From a checkpoint of a small contrastive image-text model: batches of 256, 37.4 epochs.
Rows from block 4 of the text encoder, named by matrix and row number. Rows with one number belong to one attention dimension. Each number is 500 + 50 x the weight over its row's rms, rounded and kept within 0 to 999. All counts start at 0. Numbers have three digits each. After the name is the row's rms in percent of the matrix's.
# v: attention value (text_encoder.blocks.4.attn.v.weight, 320x320), inputs 0-319
# proj: attention output (text_encoder.blocks.4.attn.proj.weight, 320x320, transposed), outputs 0-319
v.282 087:559527532560540492504539502496486422497481537496598541399516434486564568473436561508484491581474489592461594486466518426511599585522511565483456534543483459569496470415523544476535601519379471496596515537516438483453499384449519504532496425529508627418544492494435471485440503505495572568469535545467432520507488405377514590502465509474533492482508448581560429457503497575611419601471491539464518546574448494508429469475499429519481571415439593372523493534500389539521531510458418505522507514471491576486502572416497507530480516474471477470465466435458542541477496423552440581508483495608608422462508439487493552538496393492526471494553502427602512509513518418485398538471515522517400487508478540503407530463513461566533465497526524486600424483518548470458559516531488518635484497490432444473459536556453555464482480528442468538464467507547411566551469471549567481519548481432548523480421543484521552573535458557515540583459520483545447542540525500485517408424
proj.282 086:484478550494578546486542467492474360533470419593432528537503484512408436532504542493480538494444435469535473522550604496481464432431584480473547521432498549516551587577481423489440517478519513501390468521482499499582468573599584450530411538459552475528446520550508514511532443464607486539549474527594536446404420586540461405459517517448573504474591516433503554578536433546501549417477516533513508401473628526489583535543523521605486465577494499556503471460506571488529413499516609542547481441441483418486529441406548522468452490552581487489540445540484474521375512546531534489569519476505490580506441528583488475403515559520496586522472474499422560507545505494463449514535545498443535539343520463531550516545504456459465470543460473530507566529411509500492563493481525460375536449468535556492543517500436475484491575475530539440441503469554542442472495531437466567542379460545506434491477394555532456446491520408547488512485550431493494456402520495441502538550
v.283 112:541486453476545484571467439533437447499555397513516491502501553550490480490474471408594558493492461533520510449433523611480580500556518575471520521542431463516492551521474519430482493456446564529460528464518450457448505510548449540614484437504510510410599597498466581497494454448514544496565532455532529579507471544485584527452396405447466453597467414535517493463464483529640446467477460540464549556510453498495486564475425563521511469485457481477525501373505523533445572439576467445559500495519606534444384565479516484449448530509562412552488568548547569582457427456516428529507539552529411566452482493452594480539474528513539590437495488512471550480449515463522463512586435476546560479487488513545540471536464433527546514497557515426502474455472452490521592432406510370489543552437465524443577500466483493527553453518510469459431550520545416589577456452464485373591491600464499454503479427568483552462584461514538456487551514439567457522401536507471544510618
proj.283 110:398551456397412503538533545503455544443477541482533460514483492455627503553483503562458446550540495418469648504510524506492547522531466463443488495454507474504547531481540412498484530599539628469591522506540528622567557574519506482508461549490505550537434516405517501501476436581542431454457525431472452527505552454411440500442539594515557491416493592513473441503529384404518500464534497495477445485477491485502504449538543441519512496468461480538575445584527555571465496577414547455462517517482466458497582447456459511454548387558494469485492443547541511483570506495528482504457532484559490520548546568528541477474406495427439476553523583429520480527465509498475519504491517437377580490430499514431483496425606557474491477535489453500570403480517543554449536571588401534532438504549463481551452442543513584464492498524551426477510428526549535544521469540439491595513475583406501528489594466414547550484436468515397548501485541508369474426641467548465532466500
v.284 074:543457534486408511453500490514490592522402540508496479543468372591481474515472463461440549483467432518540454576503479388493517519475331444482464498457562544517532574522594472531415623398454490492477537566412487492477491555472461480528548516555517541452482543540511477462540546494528475522515506550510510427462532537467478532487558395523578497438511519540459530440609535517480472575481525542463465450583484567513415527479587479489506456487542459384539458500524427444601444482489493573533571454522486477519517469422578556523554455574450531482549444567621471564560421466452469514528567425415506348479480350472455505440477525504566462483576424555560492448534534507455432504493593418419433449519490489533410461539493444423554466430542471542565474508525527428573539534451548472482537578603520464538452463477520509503471594526576519497459475547531482471539510406529522486503567462527508551482467501570512489510457591513452465427509550550530481500515515522522550569408
proj.284 069:556474532504555503439520436521498531600504481480552527470446524464432503484538557451550485553501544550419496452553559475553483390430583495452515537520448494460539480462492516498468482506439460521506465517572525485551475453598528478420497571415493497458627516472534423501503457517537542483481470461470517475489424527522516473532572554504466474559536472478573498473539468477511526432578452488538447498391568460546592525568475569440476539427516415504428570577392467517510404456461505553473493647511518451486461464570452415509418603505489572507465531392492517408494582538491437440583486625528502591512450596521449487476613510519429587451454477515485503518500443491466467497517509552479544558465574526495531531495455489497529427575475521511433605502486514481437479467473440529435549419453463487452496553518530571484503411377497587474561554538540560456451544617610523468443438528534473489472419429496500462589558398526537550534451449553559481601449447541439535465557
v.285 081:493550402566541494589477529417417487483459445609542557474487485557483484527573494412529536522529548580454590627559602497444443562505527499494479496526473454426450454416487514517489499545505615493454507482541449516470495518506599526475513528472498509578468488459482510424511459518452477537381457466549422475526510568564523498497531455442469429477473470438532448591393554484497531513511631464454530459546488515544396521552506494446540531585452529534545374540461536547515489490487490593522353436564460450521495541538478543498408539363491516479564499483463532451405472543412410535513491527447528469528579518569481460477542538540517483568427509508502521407493517457529490470530570483537518513496512513595429530531498432455534625477550564523534490555432554527379495614398498502482443482512545579516456494566535523440434555436479382461542368539492457546447442499513531544504505490473610572534488489476468483541571538455507470447479484495534513530541523571532435480491
proj.285 076:517421511422514365443564488512496496567559541429461468502500509467549540442483549484493457475553549489489465449433388511551547497426516474522568389446531450500466478556506521438484514463544426517531455535534612510521541513456482496541461520505448422471428525532419546533489514495494440474497508556473585500444487506425454449472459530513540480462502506507484546462546449436602532438481493494449578573517589430501473532539448546553528447421515498546494574502582527435443495470547450437515578489454465434474496511396461510483544551543454522581452540496522506565617410468594490479435478532463475590565459459448471463566451479460435529485510530493507497554433501519468511519462499352535535488594502533477463594455481571546526436472542458563450449492472422526624604470515515494520470519477506445515544542562615462469411528586542558535580679461557524542541492603503597464468522447549425504388522530535511584539422399512482555531430532404502560480441444510488517489551
v.286 105:439478505568390463593470472558535451564467452506495546500476443541566564490610509449435437546523561510519536548500454422479499585473443398470486555515522601549510535452459475504492535512458540438549546498525486616452468521452535500509519498466500572588433450545463449539475490486482455578473519500467488471508496455511434480465468517530506566390414478478486453525497501500501430541559470555485485516453438473477508555499574497468433527465534534454564495582494479601558412560498544474505452506371523428561536600420528491563489490486499413437609503499402529478454472483489481500515519504482517488568566411577473543521570488541512569417538527482506530458587393383434474479457622522515504520504508540547496585498576403458467471507589441533547549414551483554474421508470577615498452576562554426474461490581477518440500518452462430552559421542548411531558547535482576571452516339488533471457490512447493450526473559492494502540538459478513425408546473541580417485443
proj.286 106:519526474535619566479504445414484454463436574526480421502530468458431515473417620521501527521434454527490453490499511557537523423511572583506570548547500507510416488571541451512484465417465458503432480527488487462528525570593486557503452513484439429451578541509449496540504493404517557475574454482475422450534383465499547492442471473436471422557537541425610636540502478509448553472484525520473527508527576570472529494525378500513524432479438543438441453414442528429511496456510483535529515519528454526474432431545559461495568564561531483565439474517454381549503485550504589440508503520546515555520415485537481590446505494529589480521448520569490464551462600580502475489510554509518542465413538447525471572480452440561488587529545452505457492550456520478518609451459453487465624399494446543456632581462526423539508535484522652446425562517543530418496475401491416495451490476496523510415457498468542550502506557497509500526481527480506466491446628525453576526536
v.287 097:512522482473469443595438492534457531534566436538496540445488492547329460528498541311498591487507520457492474542461518531538480503526505531475510578479557570458579468487505443511576500454530592468426495449567456498401573524530497479506582561426505456615532529544423523558515482479437443539452435447470446545535507529535547452523523482559403434482469449480487506506395530581510490440515498566508547559513505424487406597543533524494527398442447536471543452489454515575400530517509594504518428469565508549469411582564502527469523529471528499511522556558440536620383462476402487448483512518483456511505503497588480483444493550530542533454479544433516542483582487515522500547560543402531560454530595516596433534597463410502479581419546466445542489472495456572507503478397518475510476546513545534483572533475486454473516472541501568396436470503494444476518492537443460498690500505459480434516516453485453503456462483442497448482589492480592545484449460534514543464552
proj.287 105:413502414400535540550542504439436547481501565502524327547492451444588550519512476620508459490468577494427578486450427536534618524499535514483489447538506424519392547545567480399492534558459582473588481507474570584470536539509535559510448470521483583436552545486432567489459576602486529431566486452441489484543559485462404493471483644536508445460483539520429509422521401451597479450515487461532479433523471439489485460478485452474566498477443511531563511501517567462510545542474438433467532533474517490465452494419405506494547428511421493534467455578560434440563477468495481512494533548480533483494544517568578503571400438556470540523453486467489461506426503471513537463572497557514547472501474518455493531414547613552504440548575419496516438503501555558480613538478461507561466411501399509542494447569491548526438502492530441528558501545510556464607489501405507459464527580501549536452589525468532533496463466492470524544494490473442398434604528575466496470569
v.288 106:522454532548503575554518417451479567570504499506511498457430492557515496458439497501492525570412439591405486539456475500491540494457506418573535573424455598563503567583521498510507567475503492528414573435439490538442459479456418560567580469586484561359587623463481553502611519432473416521492541573593493454394426410416551606443456418412582472523470450577494502535550515502513549522549469567485511468510532547457506576486504522563434515540480417412512453472545485510557559460518467480452541448558469466504488424456581603440551483551448499544514528485522556548541423435593411499565569528488524463493440523509541572518494440563469517429508430616456483503399544453543440508551452573456454446440471541592532544514517551486547541411480532537518498511521491468478510452410497482506560488505473386423557478553518463460511498468477541486439414497530539466528487406496478460466491597467464582500521480515469497545486479490484447516487430498509517566478575530540429488519
proj.288 105:482478503430587467567527461580386386493443555489484492513458396486404359619510485537505435443497517460568568510485538492451516432508549498400416479479528476456530544467458466486539556465462503494603501493641499489560455586560607468581520563462578454418468441579514458503469553493509410528490462484484563471565531510545465408502557612541461455588529513495512445450525409484599480511534509492572486414494548492627434470539522461440461476510516459608528475516402538519563482481498513500584525585515525464532570539648527465516414523523520463497522373498465530462470491557430505466435442482536421506548510571523415439487530530496514562549504539474589512493573442420518440435442565520463578562454510414523567541505479476509507537545579435542492488387499532543473506509608537447542501543531515501471442470550421514501535385485518515466533510526463445534411538532543503473492486445475479499551439479468538531440557521485479542518494458520532505497517461476488546428544
v.289 103:464433485544471513500522514560556430483438470545471502612514452484523543457588444492511547439517451433508446527568480557422498502486442433425516525462487461478500584514406491479526517442453530532428521593466500549604509565511483489512537527476572479443538445499475563478431486464504519409590507424583450512486492554530469448531463426491448545520466494461535532580441495512554495548538558435510497575539507442535518547428606550512429570501568445490534464429527565537448407436542470484483556453464557489493534611510498456407468571579532503493610567492532505408497454469491574429513498512444510564509565457425473451540502609523510561486485569536438562477489385526552567505482444567466522561517623510570560470486466509535565506480467480498409621536494443555544389456461501550430451578504507555526532405504463519422463544375501463478488531536364450499494489532475529490513526489593469474592538532541401528391470520425493507489545520430474528396487462559500467590586
proj.289 099:526474354458487470390467521499470589449541514489501517431543576480600545484457562538500459620510501566486506467497517507576530434515443502432496481519483576458449474515544558476545497496547482494528502549496560512486518497441468518423473525573422453571489491446552514470533474508507571560474509459431472516498493517513515529506528482528485440450564462478520519431490550420437523474554472527459493587508420531505529405525440430459542478464565480508488517577571428531474566400478471377517494544497473498521438536480459492511631461526439532427460551433455392480593571497511462539459488473588529531523492460503522591418611435413463517455502477482588483439498546588454502430496473433493532379485467454373532510488563504470533532445558599477472458458513456455563559597520479584521401427508533434510499616474523518437520518622576538557502560515626468584485487474609498508404542525469523574426515515465461460576528584560470504489472523506426455489550547437490555462399
v.290 091:483571491486504480555479549458434512453484470510550545534534491468559531525476475475498545463525510476500552543554544511555483451469424483558527595517547449486498583553514397548496615612489514473478506424507420505424584454541474530649476443574560543445592502546423492389555509460513523550470436626546458452462496461522541532544502526468583498518522537537434469513492520543519471497403496569544513489555508471510437431454580488400444530493485499353506458532498537475518549522488427494547524424568549503627432482455495597484513508478527548507530466497504519547541450549561390518490438470547561441489549450512480552440412471532557479508541459472441522456581393555517389467482536498463487415477504470545424554443480445488547490435404479458548435512496511403514523416409518453534532460477479409405449462594461472447527452582502453482523517463461516503504543415529475560405496508413545444535541550566561529510415528557516518615458471429477477653505499543556522517462
proj.290 097:491514550552515583440461494547418505470478395556492554495484494487437533503552494487535480499511459481474475518453519493511583445595569466466478403433485623502661493529430403461476524429555521472525405588467532479547436528533538472534525593443490485527412541476399450580573531494479420435509517419531489441444451511469501441431497558561491451446561479428573490483525420494587449485547398507533487433488545514517436555607457501506505416479453483537469570562490488511508460448475542530534491518431532565460591473485505495479507454606510452628456468485532474451395425441589457415536502495586408584490492596467559414431504545496486573544503483497529489482434523492462365480572517520492609489508550543503546545468534542540446461594552448507523535388398456532457424476596503442482561508519467483559557461452495546546580506534479566477488504508542564505495496592495567509556564476546502418529504442460509492488480495552520481413525497597493541483453506541456511516577
v.291 097:496590436487474527507463540532511500423456439505473530447462518415444497500408463467548449528513486531542498501438532547546528492500510564470421392515538504383496442492448524451430374507521517461524391476551462448411501512485567533571433524520555502572456463552531451542514466605449513481458469492429453446527530515502491429441551527636513468528537594470504493489491573503537460511383475387518486483426413492511446427562391482506504426536402506579543494557469474478481543601471564536474505623494492563505414581545495444495466479488508468557519377502491483544426562606445528547530497520481436405465595499540436446440554526518583425526514559506502467496592524563433427564434468419538442536527476429526530560578408511515459474613560464520506465502525574539480583498500536478525520530569425536541477488478401487592470521530534458543566580512499462543491488500550528523584524448584538551566443453433473479510499536477510491452509531569515511519563505579451619485511
proj.291 096:384431504443494531493549460523519581553538482511530355534539439488527568531475533483575577506458532483449489467482436463466470584528573508544568549490435394576452528539505427492389543498582548515521483464433529517458523532515439516407536463483516537575507495446433502523466467525567525502515442483549531497506458473473516556421494506486508606446437514485419492484551407525482549497542526606458538536499484410462463617465541502463509573461468496445464480487463575464507521551445507568405527482525512531557562444430485515452507465548437571423504573576605454524568432439513558578530597610433582513460494523496574498567502428542521484486460467493430455548456453441554577499523441487550608546492470595553509497446576478614568467500504467484497542479525457452519465520447470443529534474525488543426479527438606476435465545405416454463450447479501559402536524537429444485521443516503526483433538516566489476525365357549518543531484455453571482455535435550512478518590
v.292 090:514419601587535509518564496549495505581494475500567476479452435518480532439437487481490497529447431554484382607476492485508513515476532467407496540498489629487575494516496552518474548442473455503443487574507505542565509463512445466517488579529549444496485511504483494593496516415527489421513423452522471412456508442421419491450529546526539523472534477523573468517505471480585473521510478496531493550528471395516498518492530499598419506477483408434605477550532451609455445570442528463437536484540504588440529551500560575392481582501480528613426541454478510541447423442503596502528568487504620512478511470518441448524578507566433440427461538537450462502544400508511490551408430545435423503541614499547518500501523520618563512468489440490558555555465502577476439438512535613581486596567474460520485437503433533417589523445421503466472536529450449477487448487515466547560559381540509476507476589506434441514462489407470449493546574574490504463450395519531536535503
proj.292 087:481439329388596559476570472506420431467483494532474456491585485487457498555441520569566509502465533508505473442497468565542466424464514590432428567495474474492408514618590530426534514474482488493484518503492541504499526565502568541379493468482533503521595442589526546490474492607564555546603463493453481529496495523574498445550567491518444460495563491421512557448549455468491515544565554513550505445439499475525530536469526450450558548514481458571452504530492495446525558435472466499486492544542522471546434505454485499603548472527445558319545462534440426509540531576420549564524480538508512548480515448557500603463510469503557635403472424417505589451485556467520515377577559549564510511355453455425528560515590498453524478513568472487404483468512544473556575572456499483484473394512499530494502559487509488512391495501506516518482541541455456462486536417511451491475413530473498541512440513507478466527535559487522548518513420407518419437561487505474541419530
v.293 118:605394585537440514480461512586505504512498479584547463477477493508556475501395567548522459441511448577451420451449491446485602535497524581513514507488493455532516453486542615512486499374448440563534515545429546489529447434547502474510452526511502474419565540502439467569475552503450526411540552462512437471404539530466498574512455456495440540529492449477513481484528476485565509532479431472493551537541511497487519512397439581514487497419504516458536426457521478469498465496505346520562577472508516604404417508486583534441533563579482528569387530525494458496523446462454569411539574526548485504479480523400513512498529582479497455532547495520500522458460546493529423479515522473597517617519482481474586522510461472493488533534573546476584519511517485537473594340516454427531525534504445465533531425523588544550452537478529464499494524504463404575560457477475535433479470585593421606477437449599425459510507490498554396405565547443491538522405557464494551450586
proj.293 111:534535463523417544489596499440500475417506485400541520460457527467601438486558509518507489546408517443559607495528554512481348429482443413419524574539509551500483548488508477548518520667543593520484603465603524503617533550487440455417546449490533577509469475464584533426550436464590505467474533553523555599522523474532482469471585537454571481449530470500544486515480511508457535425505484488461454567513559510499547446567567425540489537626522385517521462547454500534410517507529550492477478539455468488506545450441526518524443463470490470395571512502480553537501541531507510603468457538456532453506490554568432484555503474436460563484498528401477499527527386510427556444530502453408477413432515438523451514510585466481480533500411549539420514499509452513555492595434419530522422559490546498516464525435514460445479477507518465431449535531530555512496527540493438630566455521411445478470523553432567486489493411494495558515529519438493442476597382502472514495451
v.294 110:518518449521537616481535566409551579441525515432528506433538439446444468518472583499440482477536558509392530471566641491545505556439519522461438496573432459562496446426501422437525485526457625494520496397573467490461482455482529460543567491469595541494461496477582498529480525590518502514508518513500460536428455453495486542503511489589566491493531458557511491490510582449497451457547560475554413494451506588478473483512510541587550484505468539562514452503476513488474560469553577412507467508487421473450458486554448428518531467487453464453449484486561530554563613414455395542531462486484519436529479424519501569493523418544529485474571562535586440521497591518446545580457531530413434355520451567389503536513511568555503433470389509518501470430526581436471502515456505500573490525487478496460491587455515583534509465560539561483503450444538521447503519580532517459498570546519401579497516502390504531565517414528550504420498468534525454411538574501366509388432
proj.294 113:388456610440461416502551427549528464614557556539465449607518521598517409602539474408470458402496422414534531478509487471447504447528583502481534455467521454485506518560504440508448380510536476520465509532569477494551463526486525478490491512559471536515533463583475490472430427513536515555470461500536524425472566573501495476529440507388476513493472554538401483510482457561548475600452518548475529422513533510475595527563603551509521495516482483495530522396531519515563443617512459519500581530533523426525553563519482554451419517463475484488591517589528456467489501526503510511446478508534508446472535459471518401458467505510514465574471515499430494454513378389488566556483521493494532653395560405571504401478448506504493472540488473482548503567374469439508508458531546472543523533491469544479413415540457486506489445477488440527541510477508520595569417587555540468505456505499451459571479447608522504393393516479516467537471557473556557577467600487497514585506
v.295 109:492506486569606550465553448471447486457533497490505524561583511430553508514443522548547553476473456591476557476541497553436494536498526631504427540500422402490497430536488616510483494448463483482479528470508588499555473530518523477504434510609465548395628535481510498505450504441508492471518527438520478616451469531458618537568477547416516523502500464518522483469439488492585566512517509536457489447591512585496514480445440434497477569507402534573435519421508477484453516471478368506487530455484402507560508491491461444451512558463511552535507490549524483431497497565516554507498505530590559496472469543496539486534495507507548421542524488503448539501483520534587534464556443461472546608504503460516514400523462518404549613525458513424449479517479368448418586471496466343522518488399432509530483466508482556566489507397425483439517539498529431592488448527514545380533450568608513524443544475517503636415473478517512442544497543400467579528543573440437549437510
proj.295 112:515552435465402481488476553505547516490538414445543521466473574523566414438576455551428506502568519446590587501443572489524492436494468412532523523548559556480508536413498532566485588517560562524507489510554501501558473483434492500516552484426589416566395406542533565451506435543489504528433492532532479510460541472487414523504558440586564495457562609511472488543507472431445539468475519523429498499544446429493500394542420503537482504530565417471567499617494495505526526512556558499523451459406483511518512554520508520454528519457462419475506493509545470495536490363527446594452467428463502546568439477463435475459480438387407454508535457447509555522448467567420508471432448489466532435603533507442534571535569516581473474445510554600559564542529480477582493525490477579429383602540615460493492451466568564364527556618555464550515536482504489633535503456447494545450565467514463530535469482498528483460536542449554489495463475459513480515444507496465443429465
v.296 133:524564453568573496454466513470536536520519534589497459609450405507493506462447489548466469424446516494439558479465449458523467502470522484569418500417415536505479449546468604494530567418512441507517625489433590517492524504537395519470531515538462513495586477430494473512473504550426532517465506523483539468492453610458546494506496397507551495610449524565505543462451504503542517512531590582440433515526572560418642474466500528504502515514497580516430472426552481393420429452484402494395545482506483508491464477554568450423464473562465542478470548486542485453603586468552513521546566565485474526558448520428575514544425501467579504488557478492457525473465564471550548428443493547468541595503527549483504545499525574453434547533513614480420504506560433485505496488442609390432537502473453506532547479496541586524452519481414507455491488519472516498573368495478472444497463509557469575484497448505471458405608456481465403440472557467539456488592572570425511482586
proj.296 145:520537577521416506536516508453541497507541511440497510480455560534550424584579488463461458524555504486593532522473642456505534454537487436447473461513561452453439500405438448584501499574500562489576489421640423511573446419505596486518528504526565460405436434489579395461571446482524393498407524548577546557506477496508420601480496535513530546505539521518451439536512555492454511479522506487472480580529484466596463457498502518479428519585565362515597529528460579501502492474551593525553517595508461412448569561556525516461516564414446460498523426476489478478496456492472475520407476457511586480520525503483377504554556477524348478541527528485552481517479528532483471506452541454429471458535545397438492471506446517472510444502459519452555512479497455495550511548533519534524417625530571456391423474496524517453560468446599512494582497466489471596457532527636492475462478463495494511460460562548587520510487472466510554498440467509520553563439494418441481501433
v.297 091:435591464484445448440475471555521439485489573535433477543483514439507473440497591617439535456548576416574512445496505475519516516541432468551580428477537472529470538485511483470507498466545467473541534537467571460490499470482424482388512566483422455652519507502539508498454444535554499568567534532464571506547625547537500447556363580580472550489517558457465573434529430454385492466504431491524566542460502486479663534536573486420529461506536543534512559539515526426496528485545424535521534528443508543533478485527535442529503469527512499469540465489440442410571522522508489468489516431460464617580457576469542512482474495441526507538522467451493500554494476505521451413500516564512527587467454427483530527461527501568477472562525509523451492519488548553532479445548434489398543439481469570526542462538601512578457493484448509563550506498511562428475530478415501507453282465490385459454484443502599421451593424512539577511456490505429497459553423522528427552532
proj.297 090:641493586635499558526401566431588541513506501487463528483461533567484593541511477485493491474409492573430425565491495482467415590589490518550486524507474512465489482428443492575508511515476506525414537434478379490456478467469518576548493470597464554425489483439418354503500556460386498493546513506515508480521426400495561568460497479517468534506406471531551464550438665552423571509469454447404507570624460557551452487471483514514442476488523534421484430442415472540454478438507558549478437512555479587466532523542497518502499566459565426527408510476513524540483470508499525465552497508456506405501523471541485547639488544552450453502509575514562387501530605575500484563451514506531361408554503453501443520497448484521519568493458501387549494473578482450455420472530551494528541579522527473491476503528461425502582512506466520499503455437449472459467517472504515462545508509463588514517575546535475522575517510506543480538557457542528491505448548509525517538409
v.298 080:510518554564441574502569508509448532533509542582584511466489487480512451503455559575403479459522561566468469582523487474456484506479454443555487427426509607442615470513504471531546490489582509546524442529470510571510542460431473520474474634571544530508463523469477473460515444422464393477449377581398451513445486453461553565490520593558570480513457484567585467554531523422483582472546538481546515440509561491426458510486566503499429445513487504485565447561505484469423536475474537566420508472544421568518481395595491593415540583540450558535500442427462504502499523481475469401578550462535570488474436521532526482531541523575410417490456507624412470422523497538509465489435537565445447471564532503519525451483481488534524528518480532496535568577483507493390477503505504538548547495511451449558477370539510508525538556481463495449518473581411515546435480398463426549488502558623510570508494493448565440516423476447433412498522509572522574512511520536558457390549
proj.298 075:517519447535457567581488440506440497498514401466465475461423518485430494542552463512545459472416524532529488397385450491494533503501521489463508496539501548604513587562492561452442524502478491535465538529578550490458414509509511576582545454535466496452574415601451497569504545565479488494521461491520534480480491454532411442502528488487456495519467493393435540483505468568566475549453488518487551481574499517615465528575566507445497530497514431546505551577378435440506534471467490490607450539408548532515533579586545526544446516487487420443517475475530445455453413459543477523403388511454444488603496472566405483581488432545563530459427410408580484588496392451534395468587527547491536483524483432505536621492526549526490515475520492496488483391482542517587500484509565456508448453606605558457482460495493492427447559551522488598569551454502440497548578462494601452448529501447432430526552547465452537413480505518590478547477461443581469523477478530479513549522
v.299 097:512519487484526476416408551470457448451481530527543462567506492541544542520495511398537554479472447491536513560521561499513512557525421483469455514582480453483549529569459520517568585498426591555477486507422465547560539565545547516555412474487520503478458523577463497458553557466506538410444402511558465447467437523480503512595526475470546457550466516450510480499460493454571465568519554513478550505529518509540403485449587491477521594444494539464496463507550441450549470466520397522552507384456473435610498502443456537451530520437519547554513506428575496422481546514512463534450513434536585471505544424552519430476509542554576448547443517458378471504581388538566498417481564506486535553455495472402452432471544344436506535454558513544482516525511485471437510469461558491522456468516524472581474475559417556446598511426458442510574425548485418587470478549546537526451449504488679478488488543585502485534484466416537475594500602374520420557553475513465602551463
proj.299 110:526495510469490427446534557532470535507438417552494532469515533451450592408500534527479439495571522504471421484515506508589512400541513442482521465422594556529519479542532527470516436409509503551509476525537588531498532461542485503407499554486446399484523443512499525533608473512526475443532499475453448485402532508503543501465502492590578471387615483488555549555532493476523559456464491518395504520465527547474533554535381455530546450511502434564453574552585479532502565383392536494505525586500536554489522547444446420461538466567453542487470524524474397464524474462569507445454476518544390597532443507399514489441572556450376571422505488484535593425433585566405414489563487444486530401545557532472508597462512592494464430506481534445476493469426483531558552504512435543401511499486519452487550510479632572468483533605528594467507621488528540536491466490500552488478500549561451463517515470487407485504526541559421525401464454571496515493448496490480519465514
v.300 075:533457464475541487542443562469558590500585480496565434357553558521423449547442527341489490521506506446457492420495566426592475543410532521473528632551539477522511494454543468540558507572452610482494539428545478523461520413482545495589574415506536496571465454539489474562494545525502487514507533453531482486501505473526482553483598438542462494487580480476499509497457465596459537359495471567542501520451529442529397504537480541528587576465525542452463529538486485524468460504508569438531404491559465455458468479520519559541527518495546496459347514474390482548470511366498492487472487553546536489502523455513518553483440477535501544512512487482533507511484485482446588577513608446578445399504495574455447484548476507488535518385430533552581498465484536457517464458466448540515423470543520516423540603441487474485461461527555520401475483450523479503532516556507418499539533479323449478604500565531526512568447437501528484514592384523569476517492564515437524412520
proj.300 070:466497548476492508541618438437433418510461557576458492653530479454567448549525495507464496428491550432498497568531490542499575459476523466465502357477512501490485539539520471420462496447505467428517507572449533471505503602525517463487438502506501584500510565464460609482475521479549531507466516510505517502516544583527500424570412624454457466541483420542464501415509453507611395500489564478597515373459618453440508515513556439515544438526441554563580506417589514526516581593539412430528559451518521510448516510404482491476428431537415494573555504562492470513493517592505498480511470465478546401435528552500569493443485553561479532531513493533437503400514422431490545455555459547524566572423507500595496454498442442464424481607515445454514415510457490523461564459476522466533493456426442531565520474516438522562501506477494478498441495550550533491586455570550555523534514530574490452473511478474560513389480548446502451419530651516422440486535524489554484510505
v.301 112:485463427496507616474485469428519544484441589479478531483518511482415346544478574423460526543587476557480412555471569484515527552460490557447414487486479411503589512522484511408428479515433468517503487519590500493474490498481598439591459528547610517535552560483569495424491466509586402461545507388527461495489480500395462564568572556469459420455511571502451496562490558476535522484496562438448420467528440567583394520550499444597486467599473451542487497513476564565471471478523532556494489516570395538555472480608499447469478456483431454501563501501538480519485495507420549459492506484459571437452501488572429475533529483473579488584484492557434405548525500526482510574392481552469445495573504532607490387536481525495512637530366496564516448515549518440460505512536491483576432564505464522510559478474468575487495433416522523475489502454578518475453484554554494452506562510510457577541583504441505601493432445512477587522525487490554486479483579470439495461492
proj.301 109:501476522380513368447569537561535575570559426551526445526536477510488478460547411556547559460507508478507421393567473491496495501422549422543509481516442473430513496580491563550415539454618439436527467461460513494472510607495532494490531422477552473538476514556526523491442544578514590614457449559531540415423499514542481424529461482554556517542559565496401456388571475505574529541529534548584541410514501403434507467510544503422469526409528517451497481503530422465587475539454410489438507475493477548552471516484462521477509554502493489426541489480564494525506539420449511577483516545516387525511537535451485468426431469467434474511495420506489598468488421486547516496504431517544605588531414589518588601564497488528549449452600483578453614482508458434550516486559534497413472485462517527515438535478507462440469511574429432483501512466470524637585488459458559514415475523550474478533454470565470481447515562479512516549444468418567522516474481552542561473501
v.302 102:351492527582509549554504405470537510501435575538474487571556479530447454649525500493560570517549479480485540535465478584536438452520551509432482536499552557492451504550511542525452505585485404444494509541570512515507449426442469446456511563500431549479540401506459528493477538496541455478545501438483478468582489516511503546537477581432407467441502462444441516528490464574558494528438485496419438467504473430524491518479417448563502518516465551615468596489495546608437465468452504514390426547542481580448542473595545453448415490497532509502503588529512481506426515537521513394455444535460510455436548555543441499514480494449554547537506496366426519496511481546562547555500423515563564529633582541576434492573486509518473587530505526451431463488502393586522487500514532507549384545392530487406591521531526551426548424457432575483488542395492505522530524546511410465503512556504505546480517415470455587432438567519461510557497496429463562522417529492526457502490
proj.302 108:512594377395528471524475557443503445425546456519522481465515517462541476382491432540481486604481499580594544446520527508501525580395448541600498477581456454429520555442451496467522503567425543431544484485473467510436520591481568561581534453468560438460448550514509570482463533444441528578494549576557475497481473508447381500512458546560453465498581594498476458422480548450514567432563562464626541470569400428528478431424506526453419504469557528459598451465551499393538521492563452533458524429471475496522403528455432544541599483467455483496557385491473522485501505486489511596492545437547485508553564504529580468496433441505475437506526403585524557544490511529544503427462481518456509473503446513441540526525489493521545484371576437605592616493592517541548500524533480540430454435505532434579429523528426505499543524562555403503489409565545444515424505444479480527472574452481495506475489514529512512496561528468515488516504500500506465494555537489453453483531
v.303 096:451565585477387486521471447569477419542458504522560563451461497494551447396430487378510480499480525463532531447443519501526521475557435486470536426451476467482533422473477443471557514519507496569473494482480467537573562591465470584548531524527506570590503518477411519460530519438529444492520430519470463552554557457413527446478461550556459437549409495535581422456466540441534496456509429563541564549475500537546470473573532546396410448454451553384558458529453515494427524411483558532570539548483439614524422547504536501448526492435494509579572485500450545532420485454519526500545530524567495585509528444502508496458533563524492498459484485438482465454639383435485407491487553499581487519471494537439588525466493441539510570517613525502452509490427527543436486494421529473514526538428521535575499434489435427581593459514399546437495543507443547660560546403383508518549458504468520509491518491475546574547474499490479446509552553466569475510490475623542482493558
proj.303 113:530479415525504550531514506473406632409430488607485389479545477487455632529475521619508526506467469507495466514470455496523535544579498446496499542489533584592500636571483490465469533469503566421532534442498534563383481543551496530551429500527469502478508490525445534523505515553443502444572500439448509434485458448529557442468500501525562476427470559425495548564536390495501521484447466519506484500557550564526412539504444398454599523448475547496451435517468558506498548483488520442556469524406514531537527481457413445472505433646505474475441467572548414535530442436577464394513495443561405468586474517507480535562487454498506541546449514493488422542510596569469412481548496508487626463556462453547468617385556596524456506535518448443525465456538478520503561517553454477486561467588479523448589502520477557422453600562518507504513471531499504448520511384433523497542467540510492482501550568417443520447504511506498541491524432470531414439522527591477566454492